python train.py --arch="vit" --model="self-supervised image encoder" --dataset="aerial photos of the United States (SatlasPretrain)" --train_examples=101725 --image_size=32 --crop_scale_min=0.4 --horizontal_flip=false --translate=0.12 --color_jitter=0.4 --method="barlow_twins" --norm="rmsnorm" --norm_position="pre" --activation="gelu_tanh" --mlp_ratio=2 --head_dim=48 --fused_qkv=true --bias="all" --qk_norm=false --parallel_block=false --dropout=0.1 --inner_norm=false --moe="top_k" --drop_path=0.05 --num_experts=8 --moe_every=2 --expert_mlp_ratio=0.5 --experts_per_token=1 --shared_expert=false --patch_size=[4, 4] --conv_stem=false --layers=8 --width=384 --positions="rope" --pooling="mean" --projector_hidden=1024 --projector_out=1024 --projector_hidden_layers=2 --residual_init="none" --optimizer="muon" --muon_scale="match_rms_adamw" --lr=0.0018 --momentum=0.95 --nesterov=true --orthogonalizer="polar_express" --adamw_lr_other_params=0.0015 --grad_clip=5.0 --l1_shrink=0.03 --ema_decay=0.999 --steps=15000 --batch_size=256 --epochs=37.7 --lr_schedule="constant" --warmup_steps=3000 --weight_decay=0.1 --adamw_weight_decay_other_params=0.01
Rows from block 5 of a small self-supervised image encoder, named by matrix and row number. Rows with one number within an expert belong to one neuron, the router's apart. Each number is 50 + 10 x the weight over its row's rms, rounded and kept within 0 to 99. All counts start at 0.
Before each expert's rows are labels from the 100 images, of 14848, where the router gives the expert most weight on average: "strongest on" is what is common among them. Only what is clearly more common there than usual is listed. The data: aerial photos of the United States (SatlasPretrain). In brackets: how many of the 100, against the usual share in percent.
# router: router (model.blocks.5.mlp.router.weight, 8x384, trained with AdamW), inputs 336-383
# up: expert up (model.blocks.5.mlp.up, 8x192x384), inputs 336-383
# down: expert down (model.blocks.5.mlp.down, 8x384x192, transposed), outputs 336-383

# expert 2
strongest on: building (84 vs 42)
router.2:47 48 41 48 59 42 60 60 60 49 45 60 56 48 55 38 53 64 58 50 53 73 51 48 68 56 65 59 43 47 62 45 56 54 66 36 47 35 50 47 58 62 36 65 49 50 65 60
up.0:52 50 47 50 49 50 43 49 33 64 48 36 42 41 51 58 50 52 65 51 50 46 50 53 46 47 64 58 47 52 53 51 51 50 49 49 51 49 57 32 54 47 46 49 53 52 49 54
down.0:48 69 59 46 49 53 55 34 36 57 48 54 43 42 52 54 52 38 43 51 51 40 39 50 28 26 49 37 59 46 55 56 41 52 45 47 56 41 45 48 51 55 47 50 54 50 35 43
up.1:52 54 47 50 42 59 47 50 46 40 51 51 43 94 60 51 50 43 46 51 50 45 50 41 61 52 45 53 36 42 37 50 48 58 46 30 49 54 60 55 48 65 39 53 64 45 49 48
down.1:40 47 47 52 51 27 46 52 36 55 56 50 51 30 53 42 54 57 50 50 48 49 47 67 42 51 55 44 55 35 53 54 50 50 51 33 55 46 36 53 50 44 49 83 43 54 47 51

# expert 4
strongest on: crop field (66 vs 9)
router.4:53 41 45 50 51 47 45 56 64 58 47 44 41 58 37 54 50 22 64 38 55 57 45 59 29 47 49 51 64 66 42 50 51 55 50 46 51 60 42 62 59 37 56 45 52 46 27 42
up.0:51 18 62 50 53 56 49 42 28 54 57 58 66 45 26 62 50 32 34 49 51 57 50 73 57 52 47 51 53 52 55 50 47 48 49 35 75 48 51 57 47 47 64 47 62 43 45 28
down.0:50 49 44 51 51 47 55 55 50 46 64 57 56 49 38 64 40 53 52 53 53 38 47 22 50 53 47 48 48 64 48 55 50 50 81 63 50 40 47 39 50 51 56 46 57 52 63 61
up.1:50 49 68 50 55 54 57 57 57 50 55 56 60 49 45 40 50 41 52 71 50 51 51 52 51 45 56 51 51 48 79 50 47 48 48 52 59 49 78 52 41 50 57 42 65 48 32 61
down.1:43 67 50 49 52 49 63 34 66 41 49 35 63 49 52 40 53 41 33 51 52 45 43 38 50 49 43 49 38 46 60 23 50 48 49 39 52 37 24 53 54 41 50 49 40 50 47 51

# expert 0
strongest on: crop field (31 vs 9)
router.0:58 56 70 55 33 51 48 41 49 52 55 52 46 58 46 67 45 46 42 55 31 42 54 51 44 48 49 53 61 48 43 56 42 37 47 64 64 61 48 48 70 36 61 54 59 39 40 39
up.0:46 49 56 50 75 55 45 29 56 57 44 35 51 46 49 37 50 53 55 45 51 65 50 55 46 36 52 44 54 52 57 50 60 42 42 15 59 66 67 49 47 46 56 47 56 49 65 50
down.0:51 56 38 54 49 49 47 31 53 52 59 52 45 29 48 66 44 43 56 52 54 40 51 44 56 50 68 43 47 50 53 55 50 51 56 65 52 48 48 53 50 55 54 52 61 54 28 41
up.1:41 21 29 50 68 49 53 49 33 60 50 40 71 51 35 51 45 64 39 49 52 61 48 33 58 55 54 50 60 47 51 49 50 60 42 34 52 52 47 44 52 51 39 47 44 55 39 99
down.1:50 45 48 48 70 58 36 50 53 54 61 59 43 53 57 45 65 39 53 48 47 40 64 43 50 55 45 51 51 50 39 49 51 53 58 66 55 49 44 45 62 39 54 40 28 50 44 39

# expert 5
strongest on: building (96 vs 42)
router.5:44 56 41 49 64 41 56 47 49 45 61 57 50 45 57 60 55 62 20 60 59 35 58 45 45 49 42 28 27 41 42 55 57 54 41 43 46 55 65 45 23 50 42 49 15 63 71 65
up.0:50 45 63 50 44 55 54 39 39 56 51 49 50 49 32 58 49 58 11 51 50 47 50 53 35 50 51 41 50 53 62 50 48 54 49 48 53 62 68 47 53 54 46 26 39 49 42 39
down.0:55 47 50 45 47 46 44 52 45 61 50 46 23 48 50 57 52 38 56 50 49 51 51 50 64 50 50 27 50 49 46 46 50 50 53 38 49 44 68 44 51 42 48 43 66 51 58 54
up.1:48 52 54 50 46 48 68 54 29 45 41 51 61 57 56 43 51 37 34 51 49 45 50 40 49 45 48 42 56 51 33 53 47 46 50 43 56 59 51 59 49 41 41 50 48 48 45 55
down.1:54 50 64 49 76 57 64 55 52 60 50 48 53 53 53 52 50 24 52 52 52 44 56 53 51 48 53 50 49 56 48 45 50 45 48 36 34 62 56 34 49 52 65 46 39 48 43 40