A small self-supervised image encoder, trained from scratch.
Model: 32-pixel images, arch vit, moe top_k, patch size [4, 4].
Training: muon at rate 0.0018, batches of 256.
Data: trained on aerial photos of the United States (SatlasPretrain), 37.7 epochs.
Rows from block 2 of a small self-supervised image encoder, named by matrix and row number. Rows with one number belong to one neuron. Each number is 128 + 24 x the weight over its row's rms, rounded and kept within 0 to 255. All counts start at 0. Numbers have three digits each.
Before each neuron's rows are labels from the 100 images, of 14848, where the neuron reaches its highest value: "responds to" is what is common among them. Only what is clearly more common there than usual is listed. The data: aerial photos of the United States (SatlasPretrain).
# fc1: MLP up (model.blocks.2.mlp.fc1.weight, 768x384), inputs 0-76
# fc2: MLP down (model.blocks.2.mlp.fc2.weight, 384x768, transposed), outputs 0-76

responds to: building
fc1.665:135126193131119110149147090141122057103110146127132128127135117105141109106132122126119129104157157120144142107153159108112141139140152125154065141111137105140108144135143205159127091095129150126129094121116139127122089156109121141
fc2.665:116126108180135137119098145109116137129137157124122143154139102122124159130133107128108166157123109126126115097131120125176144134132090135073107145095125130127156127129097109113144186127176141119106147147126119146146186127163099127

responds to: building
fc1.412:133127120121175153083126131113140144152079151162139131149092136117101124117141118110173109099131113150184162139119088155118132121095142120118136124129142107057174171118136111097193145086134120133119140134139169122162106153139160144
fc2.412:162130128125136124125123163155151130134130135062097116066133121118134134145130091129132130135184109131148062161136131137127166134132126149085138119111108130191177034124126193136133117148142141019153136140162128140130137106125082137

responds to: crop field
fc1.587:118132121144125163133255120115157127128120083119145086133127135132116115196135115140120112146157092119125125093125147129128132178127152114141120147093126109128087138147127105200137095119133175159133109117107113147112111136149123117
fc2.587:129133130142137134064095124134143119137133118144131180138094126128078141168122149134128136103138141131124143107157141116143122140099135133145103142142135129179114134131165121099149148108130138105147119116148128096163151147109127111

responds to: building
fc1.142:112142099156108111125122113157118151166133152130112059165136144132121122125117134118138128169125115099093126107155098132102131128140120118104137097166108140146151142115133126143082103117136118130122111120108112123135156122091149123
fc2.142:133099110174161151104130131169132105130134138132155123060095127123131136145126145136145132124135127080086137136119104147108128100120161122166109132142108117124155098097152140146180115143121152119140170135126127126114098139147130138

responds to: crop field
fc1.420:133121115115118046125130110138044135135121140106113103168117134134133138115140163160125147123095121094162129142109149119111117122108117124130067144138139119132121138131135127138132123127087081116126122120102124151117126112169119125
fc2.420:146139164138114115237123147108086128106137130166129130117138128134106131173138137179134127147161129094153174132178142050169124132148130145127121100122113136162127134101125134140154117125147103149138121188115138055132096154044161119

responds to: building
fc1.376:120138144153151176084128151145129177111111124162135127129153112133144130137143139114129128131120131142000130126123181122123154159095125180161120116114151114127187124140123124141111153058147141129108124125127129147136131124120140133
fc2.376:160073121083149092161110121124134109088170159126114120132133142166130136132121123128127137129144122123161140136112094092133132053117155086073159148129103107149054146141137099133139123114136120137122115143107133128146113148102128133

responds to: building
fc1.431:127130127128128128126131127125128127128129136129128127126129127127127128130130131128129127128125132128127127130130128130128129128128129128128123125126129128128128129125128129129127126128128127127128133128130129130126126126128127129
fc2.431:128119128126128127129130129134128129131127128131127127123134131127129122126126127127121127129120132127127126132127131127128126128124128131127130132130130128128133128125135128129127129127127127134128124126123123129127137127129121126

responds to: building
fc1.364:154113196140102124137140129136121103164123125086120144156125133112114105141089110161145116141140119132119159057111140110140141124142146081134115130119117119135120126118141115140139111105131133128133123127125118111130113156125124124
fc2.364:137132139121157135118122142114143146128147128141095154106148129122138136129093154070124129121129114076132122149140147126137146124138118105116141143117128107124128124132119164102156116111122121151118130127130140141168199128119084113

responds to: crop field
fc1.758:209132141166195120119131115102009159115136132122186087129112132133097105135137138181112130115133062151133092125125117116134152125126136122143118139134124122131111157114132056134117130121150158140137135141144132141126108123123131115
fc2.758:113123122105104121140122133119072122175122100138096146112100083114132137133056123083131125128128176161118130152180092126150114130118130126142114151132119099137133068151155121132130125117137140104129106120083129124129125143136118125

responds to: building
fc1.493:178123133133155135134168155121136127140140129090105100141142115162122130111119125132128183119122113129160123058148145150142132138133121146114119116000138131121134114129100121128111146124136135122033134127128134115114129101136113126
fc2.493:120117097128129131133112174124110111108127146146127155110124185100106136146142120128128108136158140113132122075126119122124111134146109109113176176125154091138125120121149115131126164125076107128204082131140164129074157132117137135

responds to: crop field
fc1.273:090139166117129119216133119117111116123123115117127176088120131131133126138091150137111121133091144132094123173152243135154105116138120140151123131117137106078140124139142108106145125127127116133134126112124127125088123125108096118
fc2.273:167122109135134134113123129134130148148114105190123135132119126119122151122099109109127204125120110124128094163082176126119128106136177106120123139124135134233135133166116140133132125127115147123127144138159135108101113161127129118

responds to: crop field
fc1.744:131116166151153152076126130133255111186129123152127097114142139117150147106144136143100156065120103075147140128131130136146132141128144125127121148131146145116027144123121118173155127129136128128096116138161130124130141129153122111
fc2.744:125106146127149126124112128149113191081166144093134145164138129135133127151121158115124104140108176202135124115193150088116114076135107141081136120126124104154149133114134127054123129122125060137170143163071159127125137127124128137

responds to: building
fc1.497:137159151122138209145148135143186109109123126129121134154129140113119129140127132146135117125109133142070146127126129120120128129135127164133218117131119129134142139163132114159151122112125135181149141136136133133118109126157097150
fc2.497:128132139139095126140039096133117129146164127182110140100159138139155135104151122104106143150140222071139135129113120109135127127124121139124119154132126108138131135128128138165128136133133104151114117129144116124125117109126131122

responds to: crop field
fc1.23:115134142111132143053113128115146132126138132131109121117112110158129167136124132122138136135127122134118122079111118161140131126138115127125150167145150121136113121124122123124182108082146133170122120127118106153114136141114042122
fc2.23:126137112124144135073140121120128141127148126127101130099114136099105144126159131130106133133127135139131138119115083064110224113096129060128089115144129116121057135172136135131117136172144131106115128139128126114136103111125160104