A small self-supervised image encoder, trained from scratch: norm rmsnorm, batches of 256.
Rows from block 2 of a small self-supervised image encoder, named by matrix and row number. Rows with one number belong to one neuron. Each number is 128 + 24 x the weight over its row's rms, rounded and kept within 0 to 255. All counts start at 0. Numbers have three digits each.
After each neuron's rows are labels from the 100 images, of 14848, where the neuron reaches its highest value: "strongest on" is what is common among them. Only what is clearly more common there than usual is listed. The data: aerial photos of the United States (SatlasPretrain). In brackets: how many of the 100.
# fc1: MLP up (model.blocks.2.mlp.fc1.weight, 768x384), inputs 154-230
# fc2: MLP down (model.blocks.2.mlp.fc2.weight, 384x768, transposed), outputs 154-230

fc1.31:133089125166143129117113148135095122130182140106160120102127135109114120097043095128117118106179112115128131111139124132121154130109133139090150164119122079122098125141153116115146122114129107126159107143124113101128123180145112124
fc2.31:095163134092087152119143127139145090124109136100116182121133129136171137112133137139098129185100131153134096119123131157123139114132136124112125112128133146127111127122119113128135138124108099134111120129129117133138154114135127114
strongest on: building (78)

fc1.334:171146104130123142167141108139126136139168133125131121142153108089135144133149139141138117141120133109112146109088146132126141162122131113123153192123136121163113159157126124131155119135142133126162146125104123124119119137115128138
fc2.334:125121155158146111105119116126145109123140136121129115131115138091111118109189133114103129137106119133164149139126141123170111125186108130126147128127171129117120125079112123135102146114106111165113144062189120158130189134132121129
strongest on: building (79)

fc1.194:121147120134145130088133124144176097136087141103141022141138129096173123147127134148155067121126108065107114111187127099107151103140164121088131118000124125112142143139131121132084131121118128141119120146122128128137150133142165115
fc2.194:136142125122105109125135132106133135253110138141131133110170115149080127114180128139144166119159158116131138150120051125107125154125103108115152140089121121110128141119125134140128121136128118126121139090125145135133118136134128174
strongest on: crop field (37)

fc1.322:082113145093102117118144129137130140121161129120143208125123154115159138127126130131137069107176121107066122133114116135070111124157161125126084133183153174122158098101143074122082109122121091131141128140159167130100127096139126127
fc2.322:167126143153123150131136127111141153147134142164130145128099120159119107134139129123125155124127108135131129124122124122192134119075133132126101134154122112123124143119149102122092137133120137141115112140113134105136184126136148135
strongest on: crop field (25)

fc1.283:141139148177146135093116134146135133129141120126118130156130135163151111103098168139149124155130149142087144142090132139116150146123140136213120121133135096111092133255118123145125126127122132141133142146131190133129131131126151147
fc2.283:163137129132139114136131093116122108097127125138117117123141123124139119152115120139126130122137119168188134137132068135096122109108113132060140157144126143138158129000132132131129119155120141139124127082079136149121127124136124129
strongest on: building (70)

fc1.420:150167121118146133118147132134144096132120106139172140124127124139118111115143128148139094114121129109131114150130153130128122128131105127165139122130133255120120107114100110119183142129115123125136124102169147111159136128135128142
fc2.420:144101138127130119098114121125121127113136119148133123137109126149063118120104143114109136125082082117132130109185130113116122028153129120144137120188119118130099073117157115133157144129140120118126143138162129131113138142136129111
strongest on: crop field (36)

fc1.74:160129132151126131122128129123119123123000131145129129133126120132129129126131129124125122130144123125139129117127139121123126125130110133129130119126127124132131127132128134130127128127127130129125136133125133126129133129127130135
fc2.74:122121141101129120094129118142134127139255123093130084135129142131120133111150132107136129136128117117111124119141124140128131148119130126118131128115129131118136122124126132130129120122141120121133117141136135138119127141120126096
strongest on: building (86)

fc1.744:134134099131126124135153143108137121179118137135119062106139122144135124143110117129138104093136150127114120121122136128182192140113137092129135130123137104081120141127109135139074127090124137149134085145133131129158122143152096106
fc2.744:153112181092140146107125114131122129089086121063141152152110121095142113117156129116108164134138139138159079127115138115125109129139129147129134135122119142137140111121120139177149113141125116118142118151112100123113098128152117127
strongest on: crop field (31)

fc1.125:129113113155160126117102171132124149138094185135139118157162164124132118128087118143109108127122109123113126128043134122145130137124068138097135141087127116088127134101129095116255128134143137111150127163140116145147107111079128122
fc2.125:120118153110116107210126044094140138111138071110078130113120110136158130127173150128126153158125133159151163132139129169136143126146198127121128133150132124140138051132108125127089102124131119135131116131120145141129108179126120124
strongest on: building (69)

fc1.112:115130138166139099107133129159117124094170146165149132136115148095137134124127133115103061119165149136135116106123112109148151142168090164184140142239122240107123114114127152112116128092104052140117131119144114129159104124092180128
fc2.112:124097126115145121116156139125127127121118120127115138115130110125162128136144089139132171089122100117117082117130149101147135143127150088110099132147090045157161110131130134101131136131133145117094110117145158152124142126141136131
strongest on: crop field (40)

fc1.561:121118126168132153150138108081110143113102141131102166132127131081151103117101149133095042129096120156088132135105137127138119116128083158128119136108162096133093103115140130128120130174140105096140140118139137143117133123117132120
fc2.561:149137139110144132125144136102081130111166115136106133114129137150115088120105121113090246148141129249142101126144140139092114137129126110098118123107129167137145129148128101131134112087146182144153143116095113152125139136126127131
strongest on: crop field (29)

fc1.691:129140132181121128110106148128117128112132114132166217123144127125096141129136134099131091132124127152115143122138174159135130129122110113174169138227117173126125119123106121094173097111136108153113126109128115126116155086123109122
fc2.691:140083130102097102093132125133132159143164184153118128135086123118123094124138086138099143133084125119159098126147136125147115141132152093140126140152112103117138193133142151153119145127128160126136131141179129161148095124113097128
strongest on: crop field (45)