Weights of a small self-supervised image encoder.
Model: 14.3M parameters, 32-pixel images, norm rmsnorm, activation gelu_tanh, moe top_k, patch size [4, 4], layers 8, width 384.
Training: muon at rate 0.0018, 15000 steps.
Data: trained on aerial photos of the United States (SatlasPretrain), 101725 training examples.
Rows from block 4 of a small self-supervised image encoder, named by matrix and row number. Rows with one number belong to one neuron. Each number is 500 + 25 x the weight over its row's rms, rounded and kept within 0 to 999. All counts start at 0. Numbers have three digits each.
After each neuron's rows are labels from the 100 images, of 14848, where the neuron reaches its highest value: "patch colour" is the nearest of a few named colours to the mean colour under the peak. Only what is clearly more common there than usual is listed. The data: aerial photos of the United States (SatlasPretrain). In brackets: how many of the 100, against the usual share in percent.
# fc1: MLP up (model.blocks.4.mlp.fc1.weight, 768x384), inputs 128-255
# fc2: MLP down (model.blocks.4.mlp.fc2.weight, 384x768, transposed), outputs 128-255

fc1.234:488499507501481503503518514491531533502494450479506506457488494459466503506479500483488507504506509498501507511506503477501491486499486487543514482501500501479517498474519488531499491544514465523524490450518503496481481462513403490498490497485513506496458433481504489496451458552497484492528461494491483496492485526482479484525507500514499493565502494470492496477498503502477493481489
fc2.234:498544475479509481518537474405502483509508511513483514578493523506497499501543482519531503494507479505492482506520479558482528444500503505495498551492494530479484516483502545501504490492484508491499485489498477504450491483504510513506518509497510511474496548518518494507531509505474521519501503516488511504510517524514507500518485493504495538510491499509498505501488487518489492529514
patch colour: grey (88 vs 56.1)

fc1.114:522530506500333506509509515477511519506473495516501460531482486496500470511499515483535488540517519473496493509507501474496496460505492491531484498476521487463518514433504490520505496465497512483489509540487502471509510510500465507494510465498489511483502505463499498500461546488505499523504504514508487494493507502498608444488507489499507530510492497479500518526502542542478511517505
fc2.114:517480499500464483526513470492539484497490501473458507483493495505475516508508530541492492503481505477502502463493496515506466503514541519495511527489482510482497483489508482517497502485505561478501512510498486496367478504488508505508531510482514521506478526512501486506447495553494498479497515503529503575498446474516351526478519499486492435493499471458447482500501515501482508493484
patch colour: brown (93 vs 36.3)

fc1.560:493478490503554480501500489489500499480488506452494502477489493504509508494480493525504518496483482495492501498501500503526500518499504508493508493490497510513474513499511479475467488510490504482489490486517467502526504503509515521533489517498512503507495485528518504495522504528499504476489481504515507543509498494500514521499519500491493512487503507400451490502467495429488517479469
fc2.560:529507578498470511494501537503493505481470519499514455525453507484507493551535470494492507502508497473487499477524515478481476501480516491505512497509500479473477521479483494516507482499523520516497493492524477501485496501480484539483505496509505493476500508505508497505485484484502496555494539513493459514467496491502499493495487486489476501501498483495488506516513528506518501509519
patch colour: pink (27 vs 4)

fc1.757:504480518503513495498487506528502515498418507489529496503544499515520503557527484493539500508496492494504529506483521487497538507512488497500490513487505489508449503523506485478496466497505493434535513491510506509529513551499512426512493510495544497506496494513522499496575442490476524497501518490495503564510493514496516488494515498503485654510433486512407466504499504613501486491491
fc2.757:504491507502499488508502496500437482498514517493502520483486489444465515496494465499509499497492494510496488500504520465516513505486505448492475500517548526495493494512467512477528498506498491479505505503489506507489491528511503567404521496492447517496514515420500559495395583516502500500486482499505504516481500499481528500521437507510497505517501535508500527509493503377505532505490
patch colour: black (28 vs 1.2)

fc1.166:493509441504491509508488525503515477520603488459492494508505526490494483502481504518511501488535490515506503508475501471499514477477575484511508514465494510527505505509493506464498504515508490539497503480492509498502499504513519484527508501521484501496509496491488490494455491505505493500520503504432497486503479518471622496492489511504498478511510531511340503513468478625520512503473
fc2.166:444393496518509492525498510510531504499506491569499543512499469491484500536493501521498476452490509505511501488505502467495511505509499494505477495514494495499471512504493518478519519489498494484505505491506497508500499553502531522456500493481362515494493508482493512497465503476524546488446510484496481504502503465514497482500499477515505494527495503509466506465471502480533566489489
patch colour: brown (64 vs 36.3); black (33 vs 1.2)

fc1.122:477456498522519493501446482537502509532506481511513485455495512500510474538504497567503480502488492516528473539495504486479521502481530485514501476509526522476507479502508482507490507500494533516562482493509509502514512483438496542527541474487500495506483499490480502533482512515502522515485450531543494492477507412495470500488450504552484498453496467405511502486502531461505465482467
fc2.122:514503513502499533511539477470458492451497511493507454525535525480517516451482470521495539506485509497493497490501459474500529519503504458498531496491501495494541487506495501500462507514500521467455514461511488502498479502527495517532441513482504517489480499499509579493478509516522505466500495501479514497508504511504503467517499454535493410470494515504494506512481480507490533505514
patch colour: pink (47 vs 4)

fc1.204:531510483517494488496477501458519490514487465516500558464514508491528510504511498473473530491470482487482505477463505503483577480509469512470518588484563505516486515520494471473521505516522521462465515495489500482501480458511490520476505525502504505529393509499485520424523476488495496509498507507488532499490505501509503506499489496508473502564506495500544488496470443492502509508495
fc2.204:488525520471488502515484500543505490510481501512511519523518463527445537477501508524513494516488478516503488494516461490484506523522459495480498521511553505619444501503487503489476475517497495503518514502493495475503478514506477405397495523495485507493474503485457497479509498498485523511513496516492522501506509507479487506513491518500496496559566493520558508485511483528506470514533
patch colour: pink (32 vs 4)

fc1.18:507504510475430520505506507490485466510471504478496514504480503496515522526524499487459513493490530522517540463500513502550493459479506546461487479499535506460507495507500471480507514493490541489481500497524497475472445517538497473490506500519499531515502495475525505501524488471465500465504522498486483517526515535475399528479535517518499497489517494502456525500488538520494479518502
fc2.18:480500478491516504493521491473502540493418491507501524506499465507507479476447513473508509501494468493504484503523558499465487502505505488487497593532475481586453515500463549483457516506460495499500493505449500472528482488518494488444498494500488498514506543531489508481481479491495473498493529521446494498491457492560499511489511490493510415511503478559477498463504551488516496454516
patch colour: brown (93 vs 36.3)

fc1.36:432499479494525474485463470514492455507486493497489496543503537506501490494509448492529517485502490529484510465486501502497462506494515473501510487478462504536550500497497551524491487449513498545457489470502536469479500484493475499520541491554456470494528524508508512499510467499503500494525495504504457454498496502455533500487490500505476532468509495483491484493494501503445507510491
fc2.36:513478500502441424488493504490477484508512511482504499476498485498507513502473500543510521556471486503535512498485516494515496514475484507484519524484491500508498510495488498485510522550509517488519495535516483477535439503492499495513511540494487474502507470451487500502517507528472442423500463467492525490510523483500550396530474503501525543496528498510492499531498436519509498521503
patch colour: brown (64 vs 36.3)

fc1.422:465505489491492489499493504518524469498546495494501501511532492494454508491506499493483519513488485500496475523484512507508532520498509522498498462494500495420501506494530492492487483477496495496479507514499559522549495502498501503512509521501499494502518503538462499469505458506502502507523503512504475493490502460505495471507528473532495553489485496592480509509505472671499505501537
fc2.422:497564520488495499508506503496528559506437485494504511507499501500489505511510510468497508511495486489518501502509480502517485500498487477507523528510487491501502501511538493449504511475496499497498502521497439490491481496496485489488527497527512515504481532497517506565542483503486499498548496547516523489520504563523499505506505477504495488522496498577511501510500504485499477536498
patch colour: brown (78 vs 36.3)

fc1.4:510497487501490509515504496492510481487503503510510480579446549490510483524475522480503513538519517489507463485504501501495502487499484501504506505467533481507478484379486514580495469478503461481511470525526490471496504459488502564490506463534488530511530450451485489482516499486498492521509514503511488520463518499502488501540510534519481495475495496583529514466504504499510485534501
fc2.4:500525497510518540480492521505512500480518514494523493474501480504519519502481490494502552514479508496536500523485521499507527521457522493515482427482507489490516524501499490419529567479537496485508508488484505511510520563473448523520486486507465521502513518504505494518468498473473523533509483518508502496499499523510489507519496480512480517554493434523488487494540516536495503485499
patch colour: brown (92 vs 36.3)

fc1.21:498466438565497498507490529511501502505511527488506465499480489510509528487492480521515506535488510496500510487504483520501470480455509512518511486503500466469495455517511341491530488507552523489506501501517500454510520550503504499444475505527528499466507472493513499453512504491490477509498507501503489504501481475534495479453521484500500502499494476494498498499447501484466511511490
fc2.21:450490499475585515501520496484484510494504523515511521512522454470459513489528522479492476468476483501502499509478537510574516513497503529466507510520550534488507526468481493414485530505489528491529540488492546494512502508495493509495494445501477498501501504467479510603507467442491502488500513522433520532507516493499496485508501491498503515496506499520510489484516491505514490510527
patch colour: brown (70 vs 36.3)

fc1.686:505496504472506512494473492514489488520495475476498508481530474474510510494490501506527491471508502558503500507497484537482491496456452514507488457506521472477501499455488520499495499479514454508518476429487497474485540485493514510547497497502504524512513456483526510504502566534503511510503522509496508535495522494539493508493504492492495521472440483454506501515501507527507476493473
fc2.686:481510489484547513532497489500497550489499498482547517496552503453526500558519460495493500510477501512524510499459534477439491494480513474490489486451503505511502498517452495489491536477499524483486558496509496489510502521516500504500510510509526484519423530504467511524489464501574539501436467494505527451491498499459507460511511516520500495517506496508536515499434500500503494493513
patch colour: pink (26 vs 4)

fc1.182:524495483505499455493516517522497533472508518481479488541490520495484513486476482569513481517510486505513493489544523470513486513508504457490500475511504514505522481494536476512510493498491501495511515491494511515495428457464478536468501508496472507489492438492553504489499525474459482504521481494495492498499510501495525506522500486514471503492496497492484560528478521511476526543481
fc2.182:495498506483495504516505495484551475515465451490508482472500488542520484527502520499514487509502498515490561499468493453483438530510509515533443512477492499528514495510514506499477519522529517500457476485484491467512552501511480489494494505477504492532514402495511504506464497514480473495486499493501516522521504503519464494520507500504497492493505466490463502530491525485491502469594
patch colour: grey (90 vs 56.1)

fc1.6:512452469479544471499504506464509541508363445526514504480453511462511514500508514481497514492522501503498493511507507488507487511485503509496526502507525509650498504519502492497482509499474504475509494496504508508506497473494549500482496544534408507498530511520500492514526518491497500561496507494480499501488511522488459501514473498509497533491534478484451532480501521369487518506480
fc2.6:508500409507495500497516505492529525508500518445492490501542522502501505523519493409492479499498535484463510478488507493507432501510534445514500501528577478502490495486469525371472502496502531470507503486505527423509499500483483476483492501495485495501498510429510535481511527510499487491506509555515498522480492472475450527499503495494517434470422516471459506503513541519493462543504
patch colour: pink (66 vs 4)

fc1.429:490504500429503507520539508502549495494503501478506490517492512498490479500464473464500496498523502519497485500493523481498478511505431539505498496478543492491490505563545505476500518504513490474505475506498507493507462531484505508483498461506498513510500489460498438497503503479514468503488501449489510503503504493519495505492498482531483488502493511535495482462504498602487518516485
fc2.429:506510492493462515526538510440500515500488491516501467521510517500486502528497486476513479523496495500500497463509545489527501467505555483481484505519461467510525525524465486468461516506494503460497496457498521499532500523498515454491489513477505553515514493531526596473499492495471492476499499518508519529506472503518481458464519494482497451503507444525484509503487516499501476490555
patch colour: brown (87 vs 36.3)

fc1.451:491456499488478470490500497467507458442579508491487504513505489502477494495479505513490509501496431505502496482503515495496550483472479502474555486465433508536500528536512502455495512501447506498505492490496551490499496505512504493506488490450443485490515507516511501488494517485490492504510482513506507560504498509499521510538504492532492496509527515561407504494500500513497514508467
fc2.451:497458507504468479500472507497525509517529500557481471483503511510497493479505490515498499498501517493504497488489488493497514505503509499499485497488448503510488507486504505489500480508483489518496458454508516554508494528517517500509500453477352497503505500531541546497494500479505506482480519518504497543510502490496471504454491494516505336489515503492496508506487506494500499490494
patch colour: black (65 vs 1.2)